config.toml
hop_length = 160
targets = ["voice"]
batch_size = 128
decay_fraction = 0.3
Rows from block 7 of a small sound classifier, named by matrix and row number. Rows with one number belong to one channel. Each number is 200 + 20 x the weight over its row's rms, rounded and kept within 0 to 999. All counts start at 0.
After each channel's rows are labels from the 100 clips, of 14976, where the channel reaches its highest value: "top examples" is what is common among them. Only what is clearly more common there than usual is listed. The data: read English sentences (LibriTTS-R). In brackets: how many of the 100.
# convs1: first pointwise conv (model.blocks.7.convs.1.weight, 192x192x1), inputs 0-191
# convs3: second pointwise conv (model.blocks.7.convs.3.weight, 192x192x1, transposed), outputs 0-191

convs1.105,197,216,222,214,194,194,205,198,188,211,200,216,181,188,186,179,146,190,249,216,219,199,193,198,190,199,199,246,191,228,254,207,207,216,233,180,225,220,201,219,228,204,198,187,179,200,201,152,169,201,215,199,208,203,222,203,210,230,211,205,189,223,239,212,246,223,226,203,203,203,193,211,174,203,195,176,183,193,175,235,207,219,207,170,211,205,210,186,201,205,208,200,201,204,218,237,229,178,186,225,195,201,213,190,215,194,218,226,208,158,168,179,186,176,200,182,200,201,178,251,194,196,208,178,209,200,204,201,199,207,174,210,207,220,213,156,207,183,207,178,187,208,157,183,223,201,192,227,202,208,209,222,184,167,200,235,146,227,186,219,211,200,188,209,200,200,201,172,190,184,181,177,176,176,167,197,203,198,195,194,195,149,205,201,186,179,195,192,229,169,155,211
convs3.105,200,187,195,218,210,221,238,171,210,202,223,201,213,204,202,195,200,137,182,192,180,211,198,203,204,191,220,226,198,205,182,178,212,204,206,200,201,199,213,199,180,189,200,248,204,219,233,203,199,212,220,230,172,196,179,195,170,191,234,196,214,213,239,221,208,216,233,206,200,220,179,236,267,208,210,234,235,192,188,207,203,210,192,190,152,201,194,228,201,217,191,210,235,195,214,214,210,207,222,226,197,203,235,213,209,228,180,183,199,215,229,163,220,229,188,198,200,190,193,187,207,177,226,195,182,166,195,202,202,196,233,201,204,189,212,223,210,201,199,188,180,204,212,226,179,209,206,215,233,165,195,198,187,206,181,203,258,275,188,225,183,210,176,190,156,199,208,180,209,231,208,223,190,213,178,196,193,184,200,190,182,173,190,208,187,199,201,203,200,183,179,231
top examples: voice: female (100)

convs1.62,178,217,200,185,186,209,196,183,204,205,197,195,193,213,223,192,279,193,199,211,183,197,204,235,220,219,210,195,211,198,239,198,176,189,188,189,186,212,212,214,208,218,267,189,196,174,212,188,194,191,197,187,212,231,219,219,205,197,195,201,174,195,216,176,183,205,189,237,175,224,205,218,198,248,201,201,228,231,168,219,212,203,192,192,223,206,199,210,209,197,214,199,179,223,212,196,208,181,178,214,192,209,205,191,196,183,194,197,213,187,211,208,268,200,251,200,199,219,168,221,205,190,184,224,187,211,200,211,213,213,203,182,202,213,194,201,224,195,139,150,205,187,180,203,172,167,166,201,182,193,200,176,174,206,171,199,178,204,218,193,203,207,210,195,225,217,202,140,202,151,193,206,144,218,188,197,209,186,182,179,174,196,175,185,200,178,207,200,200,209,189,199
convs3.62,190,226,196,229,218,207,211,205,207,204,206,200,215,218,187,184,182,194,197,217,189,182,198,188,155,233,198,191,177,198,166,193,194,198,184,191,174,220,194,198,188,199,168,226,191,222,187,194,244,194,177,198,210,189,245,163,186,197,171,200,187,238,208,207,217,209,169,176,208,198,204,171,200,176,198,222,191,210,193,206,187,202,195,205,208,202,199,196,215,209,239,202,192,217,235,229,175,189,219,199,162,199,185,168,194,220,180,203,198,195,223,204,207,166,219,202,175,184,202,234,202,215,186,220,197,197,216,200,218,197,202,177,204,176,236,198,215,198,189,172,198,215,216,218,250,206,169,195,244,201,188,194,207,188,203,193,166,212,175,207,203,207,236,192,237,187,237,149,181,179,170,182,158,215,150,200,192,217,218,202,228,227,195,196,208,182,270,209,201,188,156,209
top examples: voice: female (100)

convs1.115,226,198,150,194,182,201,198,205,207,201,193,225,200,216,193,208,193,221,196,203,183,198,207,223,197,198,241,193,178,172,181,248,188,185,156,201,225,234,179,226,173,212,177,212,246,188,201,200,180,215,197,191,179,216,193,218,213,191,164,219,175,215,250,185,166,164,178,174,162,218,204,201,186,179,198,200,179,209,211,205,200,195,167,208,201,208,219,231,204,222,195,176,154,211,208,170,186,206,212,170,203,193,201,178,199,179,190,211,211,187,215,219,236,221,223,203,189,203,214,186,201,183,202,201,238,180,240,205,193,242,192,200,203,182,224,184,213,177,196,190,177,211,202,215,197,212,191,180,235,199,246,218,217,191,205,211,171,253,240,231,236,213,183,190,178,186,204,195,198,217,236,204,202,195,199,181,186,215,196,218,184,200,185,175,231,191,216,190,185,230,188,178
convs3.115,192,178,182,204,170,201,187,196,179,175,240,219,212,232,214,210,227,167,201,218,173,244,218,188,188,195,210,179,185,167,237,238,199,222,164,205,222,210,240,202,191,195,217,196,215,199,193,190,182,191,190,207,200,180,157,183,182,191,208,186,214,200,251,203,188,201,220,214,207,206,193,206,189,206,205,250,182,206,222,170,189,196,183,230,200,195,209,158,200,207,188,195,216,206,234,222,199,176,198,181,214,192,215,165,190,162,198,191,200,205,193,176,219,233,153,177,189,178,170,198,184,205,199,172,190,211,246,204,196,214,175,208,206,204,178,223,198,210,175,208,207,193,218,204,195,177,201,171,196,184,243,186,146,184,209,201,180,188,220,188,181,178,195,147,212,196,196,193,193,162,191,182,224,221,181,203,194,217,196,178,204,190,177,216,211,207,207,195,206,160,221,239
top examples: voice: female (98)

convs1.121,189,229,205,192,198,204,178,188,198,212,198,199,244,194,211,184,214,162,205,220,161,191,200,153,159,220,256,172,195,203,207,209,200,221,205,194,160,226,180,197,213,212,183,187,218,198,208,187,223,205,207,200,195,220,220,195,197,208,157,211,195,202,234,201,257,254,227,195,208,223,230,228,192,231,178,227,199,194,194,185,203,200,170,172,208,202,194,221,199,203,176,190,160,202,214,183,204,176,196,225,187,201,193,186,225,198,161,209,240,237,177,207,214,206,208,185,200,184,200,222,176,211,174,198,199,183,173,201,223,230,195,191,203,217,168,210,199,182,135,202,219,199,187,197,218,205,165,245,201,205,199,182,179,216,191,204,204,216,188,187,212,206,190,196,178,212,229,178,235,178,203,179,164,210,185,204,193,197,193,198,174,181,187,181,201,173,199,238,182,207,210,195
convs3.121,218,197,213,242,201,199,184,203,212,212,209,195,210,207,198,226,187,229,206,165,200,229,187,195,192,243,220,253,191,232,144,208,210,205,191,198,171,209,228,180,223,182,197,222,204,221,200,196,249,191,188,188,200,187,237,178,212,185,218,201,209,215,168,193,241,193,180,172,198,183,236,191,190,178,214,218,212,206,202,226,196,202,188,212,194,205,186,159,200,219,201,197,133,196,168,203,226,205,243,197,199,213,197,200,166,224,173,214,211,205,197,180,247,219,187,197,184,207,202,210,201,197,200,202,223,155,174,187,194,171,199,181,221,206,149,205,190,205,170,200,221,203,214,172,191,194,202,175,250,218,201,209,161,197,223,248,196,199,197,216,193,207,231,206,199,190,213,194,211,201,197,211,181,234,209,214,232,176,214,205,178,219,191,201,211,211,216,202,195,199,205,179
top examples: voice: female (100)

convs1.138,200,202,208,204,182,203,232,199,185,203,200,193,175,203,218,177,216,196,209,167,198,198,210,239,212,200,187,206,164,197,196,206,207,206,144,184,199,173,200,216,208,197,215,219,205,209,188,205,246,168,205,198,235,195,188,215,211,196,217,153,155,188,202,188,200,217,232,143,191,200,172,201,152,204,160,195,179,193,161,139,199,200,194,186,191,220,189,221,204,205,195,203,205,200,189,153,170,206,219,171,214,198,185,191,199,222,206,215,164,182,201,208,157,201,195,191,193,202,201,200,200,210,266,206,209,163,214,211,200,201,201,202,203,212,186,216,191,221,179,184,208,218,202,181,196,255,201,184,201,203,201,221,193,203,209,205,225,241,179,180,168,186,222,181,176,176,161,184,192,202,194,212,209,199,210,206,198,171,162,187,194,204,189,218,247,229,208,189,191,198,185,200
convs3.138,194,213,200,173,212,218,196,198,225,198,186,187,243,197,212,208,209,252,215,156,211,197,174,205,200,209,178,199,188,212,192,202,254,214,158,182,176,154,171,211,161,208,199,209,196,217,204,192,215,210,184,197,219,199,208,188,154,196,187,176,201,196,197,174,183,168,192,199,165,215,195,197,165,178,178,217,200,211,216,168,221,189,168,184,187,197,194,192,194,203,171,206,245,203,222,197,207,215,186,163,202,202,187,186,207,180,202,199,198,198,183,230,229,165,169,214,214,200,187,191,241,199,199,192,177,218,218,213,169,213,203,170,190,171,197,209,224,209,218,215,219,221,183,213,180,142,165,180,182,197,184,202,176,187,185,205,201,194,186,189,166,210,198,216,211,199,200,166,209,208,221,167,221,210,173,216,191,185,229,216,228,219,175,253,187,206,226,176,198,187,204,206
top examples: voice: male (100)

convs1.112,189,193,232,194,214,196,205,178,220,182,228,196,198,222,203,216,208,171,198,178,214,202,199,194,187,218,201,221,211,207,192,204,188,193,192,187,150,169,173,189,200,184,186,201,189,224,179,159,190,198,197,204,231,180,226,199,210,197,196,217,184,202,203,235,209,155,200,204,152,189,233,169,216,203,211,233,181,201,205,182,188,208,240,183,184,207,162,202,172,199,217,146,215,183,238,208,203,222,195,221,184,194,167,207,214,199,212,212,207,235,202,194,225,207,201,203,195,215,248,214,246,236,187,172,213,202,204,218,191,275,231,212,198,209,223,179,208,186,180,206,201,202,209,159,193,229,242,231,184,217,217,198,215,198,184,211,177,191,245,181,232,202,196,176,182,213,197,196,200,170,222,197,183,198,210,210,195,207,174,203,200,215,201,188,166,182,184,220,191,210,224,193
convs3.112,194,197,189,209,258,221,193,205,171,220,211,196,195,186,191,206,207,199,201,206,197,197,212,183,182,156,173,212,204,191,240,206,227,216,222,173,203,148,204,198,204,224,203,221,228,202,193,164,183,200,212,179,184,221,198,212,219,221,210,194,195,213,240,239,269,181,215,166,197,249,218,228,193,185,205,217,200,195,198,224,222,212,219,236,166,155,185,189,225,188,181,194,215,206,194,174,210,213,194,217,199,213,214,215,194,213,227,207,181,189,209,205,190,182,221,213,217,196,191,189,255,185,200,179,189,180,178,201,188,244,228,182,185,205,232,200,172,188,225,206,196,204,180,214,182,201,218,195,200,224,197,199,225,219,200,193,248,207,178,218,195,165,196,200,205,185,161,207,210,184,206,224,187,200,160,198,219,180,201,201,180,215,194,195,207,235,166,184,201,196,176,223
top examples: voice: female (100)

convs1.167,201,200,169,201,203,187,218,206,189,192,198,189,185,252,194,200,192,192,231,170,195,200,233,199,220,220,175,192,200,202,190,208,215,201,199,199,216,211,200,183,206,172,201,189,208,248,200,217,180,199,200,214,220,202,263,207,181,216,231,166,201,197,190,205,201,212,142,184,190,187,189,205,212,190,197,236,196,231,209,193,228,217,197,224,182,230,167,183,211,201,254,205,184,199,213,194,196,182,191,246,207,205,176,198,198,215,209,181,202,184,197,154,179,185,195,228,217,216,198,180,202,237,176,188,147,215,182,201,212,173,162,195,192,163,192,211,191,162,208,203,210,223,177,235,230,223,197,168,200,200,208,208,204,177,221,210,224,171,168,213,186,219,253,210,233,218,209,207,200,214,195,172,219,197,210,203,209,177,209,196,206,178,203,201,196,214,183,160,200,244,187,191
convs3.167,170,169,189,211,199,229,208,181,210,200,157,202,191,180,189,196,207,210,195,167,185,204,158,224,207,238,152,199,187,233,225,258,191,190,164,185,204,200,194,188,215,170,207,217,171,211,188,207,206,207,198,222,195,193,149,198,168,228,193,196,231,214,175,204,176,216,241,180,181,174,180,202,191,203,192,170,227,192,173,209,206,181,197,190,181,219,222,209,207,198,207,208,215,174,198,204,196,171,193,210,189,190,176,206,206,228,194,192,173,194,157,138,222,189,203,171,182,183,186,203,184,201,204,229,204,195,191,206,203,199,209,175,197,208,156,208,198,202,195,226,206,173,214,214,187,163,200,223,199,186,199,219,185,167,211,220,198,218,161,207,226,207,264,191,189,181,184,198,252,192,186,201,206,207,200,222,214,192,187,200,208,172,233,192,206,193,177,188,196,193,190,211
top examples: voice: male (100)

convs1.129,207,173,199,204,223,206,193,216,186,173,175,215,215,220,208,200,208,196,193,161,180,193,216,177,234,217,183,202,216,171,233,199,203,197,213,201,204,194,213,192,214,191,210,197,211,186,198,195,211,172,205,186,233,235,203,219,180,204,217,170,220,196,233,207,183,227,167,212,166,216,178,208,153,208,205,189,206,190,229,212,185,191,203,218,206,246,227,206,191,193,196,165,184,177,190,223,237,203,195,205,187,193,194,204,179,193,205,245,234,194,217,140,185,191,227,200,191,192,220,172,186,200,204,151,229,203,219,225,204,191,218,190,200,215,171,189,212,198,159,183,200,197,200,239,242,197,217,190,216,199,168,179,187,194,183,182,202,223,236,216,214,194,219,193,221,203,187,198,193,192,194,195,197,287,252,182,223,195,205,199,212,202,203,211,245,196,190,198,219,195,212,200
convs3.129,197,174,197,218,198,173,189,198,212,189,229,199,209,245,202,198,188,194,232,196,210,190,206,167,193,231,201,206,211,199,156,200,187,173,161,177,214,202,204,199,203,187,213,183,168,171,185,179,185,209,215,205,217,173,179,207,266,194,165,198,214,176,183,204,172,193,132,199,182,183,221,221,193,181,173,207,204,193,192,218,208,204,207,210,194,186,227,209,192,205,164,154,185,191,201,243,197,165,183,195,198,210,204,186,177,240,214,234,227,216,183,188,175,201,228,206,199,208,205,216,175,208,211,220,202,178,187,185,195,199,201,200,198,201,171,184,177,192,182,212,198,200,202,222,213,198,184,196,164,225,251,213,206,231,190,239,204,191,224,164,195,192,191,212,186,201,212,170,188,215,180,188,184,256,211,198,221,166,195,201,178,176,204,203,210,235,186,162,185,183,195,182
top examples: voice: male (100)