Weights of a small sound classifier: activation mish, batches of 128.
Rows from block 6 of a small sound classifier, named by matrix and row number. Rows with one number belong to one channel. Each number is 200 + 20 x the weight over its row's rms, rounded and kept within 0 to 999. All counts start at 0.
After each channel's rows are labels from the 100 clips, of 14976, where the channel reaches its highest value: "strongest on" is what is common among them. Only what is clearly more common there than usual is listed. The data: read English sentences (LibriTTS-R).
# convs1: first pointwise conv (model.blocks.6.convs.1.weight, 192x192x1), inputs 96-191
# convs3: second pointwise conv (model.blocks.6.convs.3.weight, 192x192x1, transposed), outputs 96-191

convs1.1,220,210,202,178,197,225,208,210,218,191,207,207,156,202,173,184,224,201,223,160,210,217,182,183,260,206,203,212,234,208,223,196,203,213,213,206,218,201,198,199,158,222,219,215,221,165,189,191,191,190,226,221,210,200,180,185,167,205,206,193,167,170,207,189,192,183,219,231,170,222,204,191,188,177,207,224,187,199,211,230,197,178,178,157,163,178,234,211,182,199,203,202,195,187,219,174
convs3.1,201,151,194,183,208,223,199,193,171,196,202,245,195,169,180,198,178,179,174,183,192,145,207,191,174,188,189,206,173,193,192,196,183,191,204,210,192,227,189,192,217,198,203,207,211,177,211,225,198,175,220,165,200,176,219,154,213,179,176,224,195,199,175,178,183,217,160,223,189,158,221,200,200,240,218,181,200,199,191,187,207,172,198,194,214,158,201,193,213,195,186,221,151,196,185,200
strongest on: voice: female

convs1.40,171,184,156,206,190,199,215,178,198,199,160,200,213,200,186,192,201,184,209,189,231,191,186,218,202,196,231,201,223,189,222,198,223,204,204,203,192,181,185,225,244,199,192,195,201,212,192,209,215,197,213,202,202,138,191,205,203,168,161,206,201,204,191,192,222,195,189,222,171,227,172,213,178,190,200,188,202,183,186,215,201,200,210,210,197,185,168,181,182,187,216,244,240,191,218,208
convs3.40,201,199,230,198,191,195,190,125,223,200,192,193,189,194,224,208,200,224,206,233,198,222,214,201,146,188,201,168,210,183,193,197,222,209,194,212,178,151,212,199,185,226,231,195,203,207,187,154,212,180,209,255,173,197,196,187,173,206,234,210,236,196,213,209,205,216,170,200,231,194,177,176,182,205,197,194,188,182,199,215,213,172,203,228,189,224,219,193,224,204,218,212,215,188,207,183
strongest on: voice: male

convs1.31,193,209,231,164,212,219,244,196,214,190,187,227,183,208,190,194,230,201,196,199,184,204,181,178,181,179,248,202,226,183,185,230,200,215,210,199,170,182,209,211,198,186,182,217,222,231,168,178,214,167,172,196,208,220,246,199,198,219,176,223,179,211,200,220,203,158,182,190,183,180,225,183,200,184,218,171,205,152,204,198,206,210,191,176,156,196,185,188,194,206,172,193,192,187,227,140
convs3.31,212,193,198,195,202,189,211,203,178,165,176,217,172,188,241,185,157,187,207,197,150,180,205,195,220,207,205,167,177,192,204,186,146,202,196,180,193,194,189,207,219,206,193,181,185,188,223,226,190,177,174,174,191,193,207,173,180,195,185,201,191,162,215,181,162,175,195,209,197,204,213,216,197,224,209,198,220,190,214,201,197,188,199,178,185,199,201,183,225,222,202,234,167,199,194,204
strongest on: voice: female

convs1.115,205,209,180,203,209,162,172,198,180,213,192,182,235,216,224,195,221,205,149,199,181,203,195,191,202,189,194,218,208,181,221,220,197,191,205,202,204,170,192,191,176,192,161,201,204,179,194,206,227,198,209,215,213,207,211,189,201,206,226,191,202,188,205,179,202,242,195,188,207,202,219,227,203,181,208,162,197,200,173,206,215,182,178,198,200,171,243,206,224,225,219,181,204,216,177,238
convs3.115,225,222,194,186,201,196,195,214,198,183,188,154,182,183,206,201,195,217,184,192,206,198,209,210,200,197,188,192,210,201,251,160,196,201,206,197,201,191,173,177,179,216,205,205,210,204,211,208,198,201,200,223,202,195,190,262,189,200,198,202,222,198,196,164,191,188,204,221,197,226,169,218,235,205,193,195,203,201,224,215,191,151,192,193,199,184,199,203,204,198,235,160,220,178,207,198
strongest on: voice: male

convs1.94,184,211,217,215,183,188,203,204,201,214,170,195,232,186,199,215,201,194,185,210,216,210,227,207,205,205,169,165,187,193,186,200,203,155,180,192,201,208,234,211,205,214,202,210,190,211,187,197,200,202,182,202,204,194,208,234,200,193,186,199,201,199,200,222,197,213,201,207,214,210,194,227,193,188,199,176,180,238,199,212,196,197,198,193,247,193,199,179,203,193,256,194,226,222,248,203
convs3.94,198,190,168,199,199,213,187,201,196,263,186,206,186,210,209,230,208,198,190,208,170,196,230,200,192,192,201,159,213,223,201,198,200,220,167,186,194,202,216,199,185,212,181,179,193,186,209,216,218,196,201,173,184,194,217,230,196,213,206,216,192,215,194,206,194,204,213,231,225,207,249,218,214,192,213,189,180,251,188,184,224,189,198,187,239,201,190,211,228,175,241,212,210,210,205,189
strongest on: voice: male

convs1.149,232,193,217,114,189,202,205,223,198,200,242,245,191,218,195,198,229,219,231,216,181,214,201,142,221,169,210,219,226,219,191,208,208,215,195,177,199,200,210,172,187,235,227,226,201,215,195,209,208,180,209,215,224,228,225,173,206,170,197,190,189,161,235,204,188,215,183,191,193,204,199,197,202,182,218,265,181,184,225,210,172,217,201,197,190,203,212,220,188,209,212,158,190,201,188,232
convs3.149,192,181,209,257,214,187,201,198,199,197,239,200,192,228,166,183,197,192,204,207,171,204,184,223,227,193,195,205,213,167,201,224,180,209,205,213,208,198,198,205,187,213,216,186,197,181,202,208,195,203,170,200,186,215,235,180,201,157,226,234,199,179,225,207,187,193,169,217,185,201,199,234,179,205,195,253,203,172,161,254,216,184,189,197,194,212,175,205,196,228,167,189,199,196,228,245
strongest on: voice: female

convs1.157,200,210,223,180,214,195,218,200,208,204,208,199,208,230,202,175,224,230,163,199,178,207,187,182,174,200,219,195,229,166,157,191,158,227,217,171,197,210,204,204,159,126,187,184,219,187,200,216,192,213,184,218,191,185,170,227,190,200,211,208,228,201,209,197,218,201,184,193,183,162,214,220,186,222,205,189,202,190,191,184,175,181,207,193,169,203,203,202,210,224,196,207,208,188,190,210
convs3.157,209,176,197,208,195,161,202,168,193,213,206,208,199,195,229,186,208,161,178,220,197,215,213,187,209,197,196,156,214,215,211,203,200,234,188,191,206,190,196,200,233,227,180,197,200,161,204,168,236,183,177,178,238,220,214,182,208,199,188,192,132,160,223,180,179,196,218,229,143,196,210,231,174,173,200,176,173,197,222,172,206,218,190,207,199,203,174,160,206,203,212,221,194,202,182,189
strongest on: voice: female

convs1.10,193,211,214,223,211,186,232,187,197,233,212,196,162,176,176,161,201,187,184,209,220,209,172,173,188,229,215,219,193,187,234,218,207,207,220,154,196,207,216,200,200,206,219,228,180,216,240,203,168,195,178,201,217,206,209,161,207,161,208,199,205,219,183,183,200,205,189,183,204,205,180,195,204,203,204,253,200,160,211,221,198,211,186,197,264,228,226,216,185,229,238,212,204,199,189,227
convs3.10,205,260,201,202,198,212,191,200,200,223,206,213,210,211,204,181,203,187,149,229,181,197,231,210,166,200,210,204,190,227,215,188,194,212,147,165,208,211,187,211,222,192,208,211,209,184,198,211,225,202,187,191,171,244,231,201,211,192,211,225,204,228,158,197,193,166,213,179,202,199,216,199,207,191,194,182,185,208,181,163,202,219,185,242,153,187,204,204,252,168,195,205,214,205,234,186
strongest on: voice: male

convs1.183,233,212,175,193,202,213,188,202,167,191,205,181,199,188,191,207,217,197,200,183,208,188,203,226,200,207,224,214,178,220,203,215,178,183,189,149,201,203,199,197,209,202,219,183,207,181,207,218,209,240,206,216,218,181,200,198,196,160,210,223,197,190,202,190,215,210,216,197,214,185,174,186,223,153,220,179,203,216,231,218,216,217,190,192,193,191,205,214,193,218,242,209,187,152,175,174
convs3.183,209,171,198,200,231,193,181,217,214,190,186,194,197,188,225,165,185,200,174,202,208,192,219,207,207,156,206,180,156,203,197,184,228,211,210,168,187,204,195,213,194,185,209,207,202,206,221,207,188,167,209,204,209,192,191,233,180,219,124,214,216,246,193,222,176,200,176,189,199,179,178,153,202,190,185,198,227,168,151,220,221,198,194,217,202,176,216,197,178,198,194,230,203,195,196,172
strongest on: voice: male

convs1.11,184,219,197,198,177,203,206,195,206,205,196,219,179,172,212,211,193,202,213,220,217,197,207,186,199,189,190,141,199,203,214,242,260,196,167,229,198,206,199,172,191,201,221,250,184,160,221,190,225,214,191,187,245,193,218,163,195,243,171,194,177,205,169,188,218,219,212,194,195,213,192,202,223,234,215,224,184,194,151,212,187,156,203,211,179,207,200,194,209,190,220,223,209,212,183,211
convs3.11,195,151,219,214,184,194,218,206,187,218,198,206,216,201,217,196,183,163,229,160,202,211,194,195,209,194,167,191,186,175,202,226,208,194,192,210,186,193,196,223,203,200,201,163,203,219,209,203,206,175,214,183,221,225,202,184,198,210,189,210,159,200,231,180,195,220,190,184,199,199,178,212,199,217,221,222,205,201,201,168,189,208,216,231,194,190,218,202,198,227,200,172,175,166,181,202
strongest on: voice: male

convs1.0,218,192,197,210,221,244,202,190,206,204,207,196,195,184,202,195,201,218,234,125,228,202,172,197,199,155,205,227,200,211,207,198,198,188,224,165,195,230,195,231,211,184,207,227,196,223,201,187,198,242,192,203,183,218,198,269,218,196,214,184,203,204,215,214,190,202,203,203,203,201,205,186,224,163,189,200,184,180,229,178,186,240,185,204,225,165,185,170,205,220,215,199,142,194,252,221
convs3.0,244,233,185,194,230,184,193,176,207,210,173,198,207,150,216,215,234,222,194,271,212,217,165,203,206,188,194,296,219,224,198,194,192,233,217,210,221,186,223,205,201,152,195,192,210,207,205,217,193,215,181,173,216,211,227,237,191,187,196,217,204,239,192,189,217,221,223,199,155,209,214,174,191,238,206,181,187,201,201,222,176,197,223,219,198,153,208,198,235,194,186,208,209,217,218,196
strongest on: voice: male

convs1.37,214,207,180,160,208,188,215,199,183,201,222,209,232,217,203,181,203,195,203,172,201,183,219,146,224,248,193,215,204,195,181,193,214,166,221,181,198,201,162,204,193,256,152,206,198,220,173,199,167,195,190,210,170,188,204,200,204,171,198,198,176,191,215,232,224,165,191,173,176,220,207,234,185,187,194,182,222,196,169,203,172,198,182,184,180,219,219,193,210,186,175,217,200,234,192,218
convs3.37,218,183,197,198,209,190,210,196,184,198,178,198,211,217,201,158,194,150,193,239,227,198,195,184,176,168,184,187,217,222,228,210,198,218,204,220,213,202,165,243,222,168,261,177,227,208,185,222,218,193,184,150,205,187,217,197,218,196,217,221,191,245,206,222,180,193,200,203,209,208,200,201,203,206,197,198,237,180,225,167,196,198,186,199,218,186,182,191,215,175,202,206,195,222,186,181
strongest on: voice: female

convs1.91,192,195,148,259,214,230,190,223,202,199,191,190,189,197,196,201,213,177,251,223,203,200,204,207,198,214,223,203,198,202,174,193,190,198,181,139,228,172,205,187,208,187,208,202,231,209,156,179,168,212,217,171,199,189,208,190,192,254,210,180,208,182,228,189,188,190,207,195,209,210,203,164,196,178,218,182,222,171,207,184,176,211,227,200,222,213,200,162,186,193,200,221,189,204,195,249
convs3.91,196,277,217,241,228,207,214,184,208,222,185,199,198,233,229,200,200,202,199,225,162,195,192,202,227,202,200,227,210,187,240,199,189,183,228,159,190,185,178,200,214,231,209,208,185,217,205,198,199,200,176,208,198,206,197,176,198,194,170,184,180,182,199,189,221,186,235,214,193,202,207,216,147,217,166,206,175,221,211,191,184,244,203,212,164,189,222,205,196,172,183,210,211,202,214,208
strongest on: voice: female

convs1.106,235,185,238,205,197,188,193,229,201,220,235,146,212,228,210,195,190,233,200,192,180,221,182,184,190,194,228,214,200,196,200,197,185,194,226,186,210,196,211,202,186,203,205,216,227,224,253,203,208,213,198,215,224,211,217,196,216,202,215,196,185,206,223,179,194,208,255,205,210,205,211,198,189,183,209,224,208,159,193,205,165,192,195,192,236,198,212,196,209,172,235,208,219,185,214,177
convs3.106,212,175,182,212,221,237,175,214,225,162,182,191,208,154,201,198,202,194,195,172,251,201,210,170,187,202,231,186,198,177,212,185,204,185,216,165,185,178,171,179,220,219,227,211,193,180,196,180,195,151,226,217,183,189,196,202,204,185,176,217,228,186,214,177,192,204,177,204,181,228,179,207,196,215,198,193,204,215,182,192,218,153,187,175,184,183,199,203,188,170,165,203,199,204,180,231
strongest on: voice: female

convs1.26,225,207,213,201,203,217,185,201,198,185,216,205,188,212,186,197,218,219,198,191,195,206,185,193,219,211,195,211,204,215,190,240,197,211,182,223,208,190,213,202,167,195,189,194,213,216,219,207,191,220,223,230,209,229,184,184,190,161,199,175,218,204,194,197,146,206,215,182,240,219,195,207,206,216,169,253,207,223,221,239,248,209,197,167,205,221,212,199,196,200,210,188,190,166,192,201
convs3.26,182,214,207,203,224,230,236,212,206,221,195,179,215,177,166,206,200,206,242,232,196,191,207,203,194,162,195,215,234,193,225,157,204,196,208,207,245,174,186,152,163,184,199,195,223,195,189,257,174,188,211,175,213,220,208,211,207,197,154,188,250,194,204,195,221,220,217,198,197,187,214,185,205,214,222,174,202,192,167,224,170,192,191,196,226,203,165,202,178,217,205,197,195,199,196,220
strongest on: voice: female

convs1.191,187,183,205,198,191,209,205,199,217,206,201,218,247,193,205,204,213,190,194,212,215,199,203,208,204,168,190,216,199,232,217,182,228,211,208,234,200,212,234,146,221,197,199,248,226,218,196,203,188,212,171,190,199,202,202,193,181,199,195,197,200,198,216,174,200,173,188,203,183,185,210,230,225,193,173,184,194,221,219,156,210,215,205,210,155,228,212,199,212,238,196,184,211,240,178,159
convs3.191,196,200,202,215,200,233,206,170,205,197,175,206,218,208,224,175,209,228,218,218,224,180,200,197,208,204,178,194,165,213,226,154,227,185,192,195,225,210,199,194,215,245,201,206,183,198,186,206,210,206,229,202,181,197,203,192,202,195,191,194,177,198,202,177,212,195,198,193,204,226,199,165,220,162,216,229,213,156,226,199,215,200,215,195,200,191,200,185,200,215,184,194,206,213,199,228
strongest on: voice: female

convs1.186,221,197,231,210,202,261,202,198,192,208,229,218,184,196,218,196,188,210,193,222,188,190,195,194,211,192,195,178,166,217,198,197,231,208,201,197,189,200,212,209,210,215,216,193,123,195,211,201,187,195,221,195,228,162,200,197,200,187,201,279,174,256,220,183,200,221,206,238,205,215,203,213,174,260,201,196,167,219,196,192,206,201,215,173,194,184,194,202,199,204,215,204,214,200,240,207
convs3.186,212,225,200,210,218,200,209,203,190,188,216,200,189,168,183,188,205,252,183,181,200,191,199,169,213,204,186,206,203,184,200,243,197,219,211,187,188,189,196,192,221,197,197,198,265,182,193,206,213,186,183,230,184,198,192,194,256,202,200,167,192,185,180,161,207,182,195,204,171,210,183,220,222,183,189,187,175,185,204,209,136,173,181,192,178,178,195,192,201,208,194,196,180,219,182,182
strongest on: voice: male

convs1.63,204,239,210,201,194,204,202,201,205,181,220,208,197,175,220,202,217,230,206,204,208,196,207,219,188,197,219,203,174,167,206,187,210,181,216,213,205,191,215,198,208,218,214,214,195,179,237,182,191,172,210,167,180,166,242,267,201,192,194,198,193,210,216,210,229,180,184,180,238,229,236,229,202,186,193,190,215,207,196,222,187,192,199,210,230,190,207,214,199,202,233,205,200,218,223,177
convs3.63,188,179,173,211,215,197,187,196,206,145,221,174,190,211,190,228,176,219,198,198,218,193,200,179,204,265,184,203,226,196,212,193,184,218,220,224,210,204,204,230,199,210,195,177,214,181,199,197,195,232,225,179,196,207,162,230,197,199,197,176,216,176,195,194,190,209,183,202,227,181,218,210,206,225,207,203,192,176,228,195,193,215,211,205,201,204,196,185,225,194,209,220,215,225,231,170
strongest on: voice: male

convs1.77,208,253,172,210,195,190,201,225,201,139,198,198,165,195,213,192,205,205,201,185,203,195,186,197,219,227,221,198,177,199,222,211,180,209,196,204,176,201,227,205,212,240,185,183,231,204,198,185,200,185,222,203,176,195,208,194,196,213,235,192,202,169,261,222,200,208,196,178,200,214,256,200,192,207,235,206,153,272,178,169,210,158,208,172,180,208,227,182,164,204,189,158,198,203,186,187
convs3.77,214,201,232,220,188,247,165,230,195,194,228,189,206,205,182,214,177,213,200,205,207,205,207,179,166,207,187,200,173,187,213,165,198,193,214,208,207,210,153,237,199,196,193,200,181,187,194,212,241,183,208,204,171,201,196,210,214,238,187,175,188,184,204,187,176,199,199,208,197,224,218,205,192,191,201,218,258,218,188,212,214,225,235,166,193,148,196,198,237,180,245,226,181,188,206,136
strongest on: voice: male

convs1.8,224,186,188,199,201,155,219,214,201,198,250,198,168,199,202,191,226,212,189,190,200,200,204,188,190,172,194,202,162,178,196,189,200,217,238,176,219,168,223,161,204,214,205,226,214,230,209,173,190,216,179,207,204,209,180,212,193,195,223,200,171,165,188,199,205,213,153,192,192,211,208,171,188,191,163,229,226,201,199,219,160,181,216,195,203,197,200,208,206,223,211,183,189,201,176,179
convs3.8,200,196,183,248,198,169,252,183,211,203,195,194,176,207,223,229,214,197,200,198,204,171,207,164,214,200,186,229,236,219,193,163,191,197,189,191,200,240,210,187,210,201,211,197,207,232,208,192,201,217,205,174,182,200,179,183,144,221,200,205,202,204,199,237,226,209,161,185,200,204,183,198,201,177,222,190,214,214,195,163,228,254,202,227,195,198,167,183,209,183,200,174,204,185,195,233
strongest on: voice: female